Weights of a small multi-label image tagger: 32-pixel images, depths [3, 6, 6].
Rows from block 4 of a small multi-label image tagger, named by matrix and row number. Rows with one number belong to one neuron. Each number is 128 + 24 x the weight over its row's rms, rounded and kept within 0 to 255. All counts start at 0.
After each neuron's rows are labels from the 100 images, of 14976, where the neuron reaches its highest value: "top examples" is what is common among them; "colour at peak" is the nearest of a few named colours to the mean colour under the peak. Only what is clearly more common there than usual is listed. The data: photos of plants, animals and fungi (iNaturalist). In brackets: how many of the 100, against the usual share in percent.
# fc1: MLP up (model.blocks.4.mlp.fc1.weight, 640x160), inputs 80-159
# fc2: MLP down (model.blocks.4.mlp.fc2.weight, 160x640, transposed), outputs 80-159

fc1.526 [118  99 114 137 135 141 128 132 130 102 139  83 129 116 120 127 107  96 115 127 131 104 132 106 139  89  98 122 149 176  86 119 157 185 112 101 104 126 162  93 137 121 163 120 120 124 138 108 106 168 101 127 161 120 184  79 128 142 121 170 159 139 116 136 119 131 162 138 158 141 158 121 110  99 187 142 132 172 103 123]
fc2.526 [134 138 153 163 150 113 156 115 120 145 106 172  75 166  93 123 120 157 162 134 165 115 150 168 124 112 108 149 161 170 155 145 146 124 160 128 155 117 149 143 145 143 121 140 114 176 105 107 108 117 127 155 135 144 118 106  94 113 100 128 134 136 103  95 103 145 108 147 126 135 187 112  82 153 138 117  94  87 126 101]
top examples: phylum Arthropoda (61 vs 30.9); class Insecta (60 vs 29.2)
colour at peak: brown (59 vs 24.2)

fc1.228 [130  98 157 121 127 112 146  99 121 146  90 133 137 158 100 114 150 152 164 200  94 104 138 175 158 153 155  85 140 138 136 145 140 100 151  93 100 120  98  95 136 163 148 150 138 148  84 132 126 115 109 175 138 155 150 164 139 157 124  87 143 131  96 142 137  93 174 127 100  93 133 115 118 107 135 138 125 131  71 151]
fc2.228 [162 101 101 126 125 126 113 157 105 122 127 137 188 145  92 103 137 160 127 119 129 131 119 152  93 163 115 137 167 134 138 165  85 128 149  93 129 105 135 132  75 127 106 175  93 153 159 101 128 134 125 135 140 135  69 135 134 106 122 112 138 193 142 151 145 111 132 109 108 120 100 100 123 120  97 160 126 140 176 109]
top examples: order Passeriformes (52 vs 24.9)
colour at peak: pink (27 vs 10.2)

fc1.395 [110  95 141 162 105 187 133 119  87  91 101  58 169 152 135 163 158 121 139 144 142  86 161 129 124 121 140 120 116 136 124  99 136 145 156 129 164 164 138 115 138 160 122 101 164 128 130 150 156 154 103 143 143 114 146 142 145  94 130 144 123 167 122 160 103 106 167 171 153 136 123 127 100 152 152 128 120 157 100 138]
fc2.395 [160 148 167 158 115 117 135 123 146 162 110 149 112 161 116 130 138 160  95 200 150  89  59 114  97 140 131 129 172  94 118 139 114  96 142 128 145  82  91 156 135 124 103 155 124 145  76 153  76 116 145 117 138 123 132 157 140 145  88 108 128 134 129 174 133 169 142 119 155 145 123 106 107 135 121 104 143 151 132 146]
top examples: phylum Arthropoda (76 vs 30.9); class Insecta (74 vs 29.2); order Lepidoptera (39 vs 13.7)
colour at peak: brown (49 vs 24.2); black (31 vs 3.5)

fc1.270 [137 101 121 136 105 119 135 139 104 158 134 100 153 154 100  93 127 126 126 123 157 122 159 145 147 118 130 200 146  97 156  93 162 141 151  89  98 117 110 141 106 131  90  94 119 131 113 144 147  85 122 124 117 147 115 122 123  95 131 116 168 134 102  92 164 114 165 141 154 100 154 136 127  76 121 115 110 157 122 126]
fc2.270 [ 79 113 115 136 166 133 117 132  59 156  94 135 127 173 132  97  95 162 108 110 104 152  88 146 163 113 106 154 137 152 112 124 110 177 146 149 161 148 113 111  89 114  94 133 109  79 118 142 136 115 135 142 110 122 127 180 101 124 100 136 102 117 118 100  91 136 133 128 143 132 161 131  94 150 146 104 105 121  98 131]
top examples: class: Aves (99 vs 55); order Anseriformes (35 vs 5.5); family: Anatidae (35 vs 5.5)
colour at peak: grey (75 vs 49.9)

fc1.450 [110 131 151 142 153 123 109 141 122 108 144 158 107 157 118 131 129 120 181 152 114 108 120  92 136 126 125  95 116 156 101 129  88 174  93 139 120 104 137 111 100 136 106 143 109 157  96 128 102 141 113  90 116 132 107 119  83 142 140 170  91 125 103 127 142 138  41 147 103 129 182 124 139 131 150 115 157 107 148 136]
fc2.450 [139 115 117 153 121  94 124 135 129 149 118 118  98 104 121 101 158 148 151 102 116 131 112 116 142 124  79 129 125 137 155 120 124 111 136 128 137 162 171 153 158 125 119 132  83 143 104 110 129  95 137 106 155 133 145 137 134 118  82 103  86 131 138  97 126  69  93 121 102 115 124 132 119 102 149 145 103 124 147 119]
top examples: class Aves (95 vs 55); phylum Chordata (95 vs 60.8)
colour at peak: white (27 vs 5.8)

fc1.466 [111 129 155 130 127 101 121 136 167 106 133  99 113 148 159 143 154 163 123 153 142 122 118  84 115 123 145 144 130 165 108  85 122 146 123 122 114 141  89 105 159 121  88 146 124 139 151 154 119 117 124 149 162 118  59  84 119 161 110 113  84 144 133 147 110 194  90 119 104 129 151 182 132 138 111 128 138  92 141 122]
fc2.466 [181 105  94 158  99  86 119 109 114 125 169 105 129 151  90 117 137 109 149 115 130 127 129  88 101 113 145 117 134 169 128  87  91 152 113 171 139 158  98 118 134 112  77  77 172 124 134 104  93 115 154 101 124 106  90 108 108 114 135 148 139 128 140 101  82 132 123 148 121 151 149  94 165 121 138 131 132 130 112 116]
top examples: order Passeriformes (50 vs 24.9)
colour at peak: white (36 vs 5.8)

fc1.243 [ 88 142 125 168 138 109 129 139 110 136 148 127 111 120 111 120 132 138 110 106 154 130 111 147 132 134  68 121 133 171 116 133 104 129 132 121 144 118 160 163 139 104 162 130 141 156 156 188 136 130  74 135 169 118  80 153 143 134 102  92 154 130 135 142 101 140 121 120  87 113 116 105  79  98 131 148 172 130 170 143]
fc2.243 [181 127 151 149 114 105 158 110 148 105 113  81 149 180 177 120 160 127 119 129 169 114  84 107 102 132 144  81 139 151 118 109  88  90 168 144 123 145  99 129 148 119  68 109 147 106  87 143 158 129 107 123 132 126 170 146 162 116  98 124 126 128 124 135 136 115 144 163  89 125 136 123 151 112 121  65 106 136 125  61]
top examples: order Lepidoptera (31 vs 13.7)
colour at peak: pink (43 vs 10.2)

fc1.529 [144 132  71 140 175 145 170 126 183 131 119 135 121 140 120 132 127 120 166 139 117 107 140  95 131 115 147 124 102 202 171 112 111 158 131 122 142 121 121 155 134 147 159 116  97 118 115 123 102 107 111 144 117  97 100 157  98 135 125 121 116  83  98 142 121 127 133 126 116 128 153 114 100 151  97 157 115 112 125 116]
fc2.529 [157 150 104 150  98 125 137 127 143 160 153 149 175 137 103 106 151 113 160 114 145 130 149 109  93 115 109  82 126 115 126 172 122 114  78 115  71 115 122 135 126 142  91 107  94 119 135  97 147 149 104 117 119 109 131 113 159 172  94 119 163 122 133 153 103 100 112 142 164 102 121 144 130 151 133 171  90 124 145 125]
top examples: phylum Tracheophyta (36 vs 7.3); kingdom Plantae (36 vs 7.3)
colour at peak: brown (57 vs 24.2)

fc1.367 [107 147 103 135 111 150 114 148 104 137 121  92 108 131  99 146 128 161 113 108 171 152  75 136 119 135 100 145 131 139 209 143 126 131 163 104 151  99 129 160 147 109 138 102 126 150 166 151 163 181 125 142 132 131 120 128 150 109 130  64 158 105 109 158 114 134 127  99  76 128 103  98  93 137 179 140 159  93 139 143]
fc2.367 [120 156 159 144 156 103 132 148 159 124 104 127 121 117 168 160 124 137 108 148 114 175  73 134 111 129 167 110 109 123 106 134 121 141 108 154 174 145 115 151 125 112  99  87 133 131 124 152 139 168 146 141 141  89 121 109 153 156 120  78 117 128 116 142 133  72 135 118 132 149 127 101 145  94 139 110 126 187  80 149]
top examples: order Lepidoptera (33 vs 13.7)
colour at peak: pink (29 vs 10.2)

fc1.164 [129 115 165 101 126 123 126 102 119 120 172 102 137 152 135 144 176 114 135  76 138 132 170 140 157 179 121 198 123 132 150 104 195 125 126 107 136 132 101 139 133 125  70 112 118 122 113 167 134 124 112 140 129 137 155 106  92 155 107 110 117 159  66 113 134 144 163 141 143 117 114 154 123  96 125 107 153 146 134 123]
fc2.164 [117 120 141  71  97 151 161 137  84 126 120 124  96 146 111 117  87 160 155 167 102 157  92 151 139  72 131 132  99 128 127  76  81 183 143 158 143 125  96 151 135 135 116 144 137  95 127 103 125 124 145 131 110 132 147 135 142 144 123 132  98  78  78  92  79 154 192 138 117 138 140 196 115 140 146 126 110 176  89 150]
top examples: phylum Chordata (94 vs 60.8); class Aves (92 vs 55); order Charadriiformes (26 vs 7.6)
colour at peak: grey (78 vs 49.9)

fc1.488 [126 151 115 110 132 127 105 112  96 120 111 184 117 114 139 140 147  99 161  79 134 152 143 106 148 130 117 141 140 108 142 174 101 135 148 117 104 126 103 145 142 119  87 140 121 124 115 110 171 140 132 115 147 101 178 139 156 151 132 138  84 110 142 171 110 148 131 114 114 122 106 133 129 136 170 134 117 125 185 148]
fc2.488 [157 115 157 131 140  82 132 132 144 156 103 136 119 140 101 151 146 116 145 167 129  89 145 134 180 116 113 137  83 145 160 114 144 115  76 101 108 138 180 110 126 154 179 134 114 159 143 149 126 137 104 114 169 144 157 166 107 117 116 125 131 103 130 181 116 159 126 115 144 113  95 103 153 121 126 112 147 114 143 125]
top examples: class Aves (88 vs 55)
colour at peak: cyan (27 vs 2.5)

fc1.541 [133  87 121 110 175 116 156  81 116 111 170 122  92 115 113 183 137 170 144 101 169  90 112 138 146 119 122 114 158 113  85 139 122 148 168 112 137 122 171 174 140 109 150 121 167 119 102 150 101 140 127 120 137 114 125 141 150 120 112 146 118 129 136 141 134 138 120 122  49 199 125  98 121 143 130 106 101 143 113 106]
fc2.541 [168 150 131 117 100 147 155 137 100  82 137 144 106 104 106 130 142 120  76 131 153 121 123 133  91 144 122 147 111 135  97 118 145 109  78 139  92 154 142 136 136 161 115 135 110 158 157  91 153 121 133 156  67 127 164  96 158 123 149 159 168 137 163 135 168 130 115 116 152 165 164 157 135 119 142 128 100 137  99 103]
top examples: phylum Arthropoda (84 vs 30.9); class Insecta (75 vs 29.2); order Lepidoptera (46 vs 13.7)
colour at peak: pink (30 vs 10.2)

fc1.91 [149 162 141 146 112 136 152 150 139 159  93 134  89 123 110 127 129  97 139 159 109 142 125 130 122 128 128 147 143 169  95 132 118 155 128 100 128 154 136 124 134 124 122 127 156 139 141 141 120 180 130 125  88 119 114 154 117 131 184 115 139 129 159 130 184 139 148 100 129 185 124 151 109 111 137 146 147 149 137 129]
fc2.91 [118 153 154 125 143 154  99 176 120 134 108 168 131 132 130 140 146 135 147 139  93 156 136 204 104 122 104 136 141 106 130  90 137 150 110 136 112 135 125  79 144  89 155 132 107 138 152 145 159 146 112 183 133 154 137 114 117 129 105 136 130 100  82 116  83 129 174  85 135 146  75  91 146 141 112 130 130  85 131 137]
top examples: order Passeriformes (50 vs 24.9)
colour at peak: white (28 vs 5.8)

fc1.405 [160 148 153 153 149 159 160  54 127 123 154 127 108 122 112 144 108 128 130 125 127 134 122 167 141 156 131 160 125 149 165 119 133 129 149 140 108 128 133 157 169 151 118 105 111 135 141 136 100 137 120 207 167 129 138 132 105 121 115 107 104 110 188 147  86  97 117 107  96 121 126 114 159 109 126 109 132 118 134 126]
fc2.405 [129  97 124 113 165 140  99 117 124 176 146 139 167 135 125 132 102  95 119 146 135  89 135 136 160 139 157  96 159 104 209 121 100  95 120  96 137 136 136 155 132 134 121 126 185 108 129 104 131 115  99 147 147  94 111 131 167 130  85 103 147 120 136 106 137 112 100 137 101 143 116 125 137 159 138 125 123 118 133 104]
top examples: class Aves (85 vs 55)
colour at peak: white (25 vs 5.8)

fc1.314 [137  91 117 124 109 104 118  84 132 153  82  74 116 131 115 183 151 108 128  97 160 142 108 115 141  93 164 159 125 117  74 123 119 123 139 110 174 120 130 142  88 125  99  87 127 124 111  99 116 156  76 104 137 164 146 135 107 122 125 109 146 139 155 154 118 133 120  78 142 117 121 128 133 137 146 100 136 112  98 150]
fc2.314 [156 176 113 126 128  59 165  93 127 148 126 130 124  81 139 119 171 122 115 115  61 199 108 146 161 114 138 125  99 146 159 118 165  94 154 159 120 119 117 104 122 117 151  98 135 133 101 139 120 129  98 173 100 150 158 114 135 146 112 101  99 124 120 145 176 149 109 124 127 148 119  88 132 158 113 118 118 118  72 160]
top examples: phylum Arthropoda (74 vs 30.9); class Insecta (71 vs 29.2); order Lepidoptera (47 vs 13.7)
colour at peak: brown (52 vs 24.2)

fc1.506 [ 63 192 154 129 110 104  97 122 129 136 127 131  89 160 150 109 180 131 164 112 171 139 115  82 131 149 147 146 149 163  85 131 148 136 124  97 112 121 120 152 135 138 123 167 111  90 162  93 121 108 164 130 134 120  96  83 120 115  87 112  83 119 118 150 117 155  99 121 120  95 169 145 134 144 104  94 128  97 126 151]
fc2.506 [152  96 156 142 103 144 129 133  93 158 161  64 137 108  99 147 140 111 128 123 112 141 183  78 128 154 137 151 138 156 105 117 117 172 131 153 142 123 149 129 151 141 120 107 163 136 160 142 103 113 162 112 113 125 128 113 104  99 113 172 119 133 152  76  87 149  85 128 160 135 117 121 104 138 113 136  93 105 110 102]
top examples: phylum Chordata (93 vs 60.8); class Aves (92 vs 55)
colour at peak: white (59 vs 5.8)

fc1.180 [150  83  77 177 113  97  84 112  82 155 146 131 140 144 165 189 134 105 115 171 127 126 139 157 183 131 141 143 136 102 102 157 111 123 137 118 122  83 120  97  77 106 163 150 137 155 151 149 163 118 122 175 122 126 139 114 105 140 121 139 139 132 105 101 106 133 103 133 151 122 111 146  96 132 118  83 125 155 117 116]
fc2.180 [146 136  93 114 113 131 141 100  82 131  78 111  89 156 144 165 174  79 104 140 152  99 150 152 155 132  93  89 119 123 149 112 132 141 142 124 129 154 120 124 110 109 130 106 126 125 157 151 128 110 140 106 109 110  99 143 152 110  90 130 120 113 147 118 127 134 100  85 144  97 150 120 103 143 165 160  96 136 152 132]
top examples: class: Aves (96 vs 55); order Charadriiformes (55 vs 7.6); family: Scolopacidae (37 vs 3.2)
colour at peak: grey (81 vs 49.9)

fc1.493 [164 138 125 134 129 177 114 155 158 126 154 124  93 134  88 140 134 110 103 130 114  91 162 103 134 108  78 145 195 117 127 125 136 125 114 132 121 154 114 116 120 169 138 150 112 153 142 112 174 141 120 118 175 113 146 139 163 191 156 158 102 131 111 147 143 123 120  86 124 123 137 123 147 125 128 126  96 118 141 144]
fc2.493 [108 134 147 161 139 106 147 117 129 105 125 149  77 160 138 106 157 137  90 112 109 124 143 121  69 105  76 131 138 100 173 111 111 142 153 126 154 173 127 145 118 129 133 117 126 127 134 133 140 161 112 128 120 162  92 149 120 151 157 160 111 117 129  95 148 125 134 100 101 107  99 115 161 136  98 145 151 115 110  90]
top examples: order Lepidoptera (50 vs 13.7)
colour at peak: brown (49 vs 24.2)

fc1.321 [139 106 118 109 117 135 113 117 136 119 157 114  79 142 124 138 137 177 137 124 177 105 117 144 148 108 136 119 171 132 165 164 105 129 188  95 142 106 156 115 131 141 110  99 144  93 110 161 164 160 133 124 160 148 121 130 140 116 103 128 141 164 123  80  95 142 144  98  69  92 104 114 125 131 167 133 178 138 107 111]
fc2.321 [148 146 132 110 107 133 103 157 140 154 163 117 139  94  85 119 193 131 124 102 155 131  92 114  94 172  97 153 101 101 131 165 113 134  81 115 137 178 133 131 121 165 130  70  87 123  96 120  95 121 103 161 138 130 155 131 133 162 124 116 143 139  84 118 113 102  87  89 157 155  83 117 149 139 110 133 156 157 142 145]
top examples: class Insecta (72 vs 29.2); order Lepidoptera (59 vs 13.7); text has "moth" (32 vs 2.2)
colour at peak: pink (28 vs 10.2)

fc1.71 [108 119 138 162 122 128 104  94 108 136 162 123  98 117 116  70 120 101 137 182 125 160 174 127 158 152 144 108 154 150 135 175 141 133 133 140 109 157 151 101 104 153 114 130 114 153 131 127  81 105 152 132 121 108 127 144 123 137 162 134 113 148 125 141 154  82  95 138 121 146  98 128 120  90 111 140 156 155 128 134]
fc2.71 [148 139 109 152 124 137 109 147 167 143  68  93 120 163 141 155 151 112 151 158 110 155 114 110 143 100 120  88  81 160 147 111 152 133 142 154 171 141  86 148 158 154 127 170 132 138 141 144 155 117 167 129  96 173 119 105 112  99 124 119  62 123 134 135 163 128 121 121 132 148 109 162 135 115 154 124 123 156 140 138]
top examples: class Aves (94 vs 55); order Passeriformes (67 vs 24.9)
colour at peak: grey (75 vs 49.9)

fc1.602 [120 122 162 117 107 113 137 156 158 120  86 203 131 162 149  99 131 109 160 146  81  95  92 127 150 148 108 118 151 118 121 133 157 126 110 148 107 118  72 135  85 125 126 102  95 133 142 160 125 118 147 112 101 133 127 129 116 111 117 181 125 137 106 155  91 125  71 128  83 146 160 124 129 116 173 131 141 127 153 149]
fc2.602 [121 100 102 104 105 111  92 122 134 109 190  91 113 113  95 109 115 122 155 110 119 147 120 125 124 130 150 126 117 108 138 130 110 140 183 170 126 151 167 168 128 107 150 130  86 107 125 109 152 157 130  90 127 141 145  95 117 118 104 140 127 128 130  96 150 114  71 102 132 123 108 123  98 149 155 102 119 131 105 175]
top examples: order Anseriformes (31 vs 5.5); family: Anatidae (31 vs 5.5)
colour at peak: pink (26 vs 10.2)

fc1.342 [133 138 135 126 149 156 124  83 117 144 114 148  93 145 136 144 174 137 158 136 183 154 129 119 139 158 100 119 143 121 124 120 104 162 167 117 138 102 113 173 131 151 120 127 137  97 139 116 132 165 165 125  87 138 121 168 135  97 135 105 124 153 174 134 152 113  97 130 159 122 156 130  78 114 131  63 103 133 149 183]
fc2.342 [119  98 135 120 130 122 142 133 135 162 133 147  88 125  96 149 130 126 127 171 127 105 136 128 161 107 103 132 141 122  94 110 159 134 107 130 134 145 157 114 164 148 134 161  88 131 140 145 148 135 108 181 131 108 172 153  93 124 107 114 149 139 136 135 130 111 150 122 127 133 119 128 132 136 141 152 171  85 139 182]
top examples: class Aves (83 vs 55)
colour at peak: white (51 vs 5.8)

fc1.166 [133  96 135 162 145 117 170 118 132 128 120 121 120 123 124 113 136 153 156 131 157 115  83 124 173 177 124  98 115 154 127 151  97 107 129 135 144 117 188 134 164  98 126 135 100  77 133 139 131 122  95  93 159  80 143 125 122 154 122  93 135  94 130 154 153 146 108 151 133 159 101 128 123 119 135 103 148 126  93 136]
fc2.166 [144 196 120 130 120 153 108 158 143 154 161  88 152 132 114 137 109 145 123 115 129 153 123 117  73 152 123 108 128 152 108 103 169 155 114 131 101 100 147 149 101 143 109 117 124 134 113 114 175 108 109 136 126 150 164 111 147 149 104 132 116 148 128 170 168 119 188  90 114 151 153  87 105  89 152 140  89 145 119 101]
top examples: phylum Arthropoda (74 vs 30.9); class Insecta (63 vs 29.2); order Lepidoptera (44 vs 13.7)
colour at peak: pink (31 vs 10.2)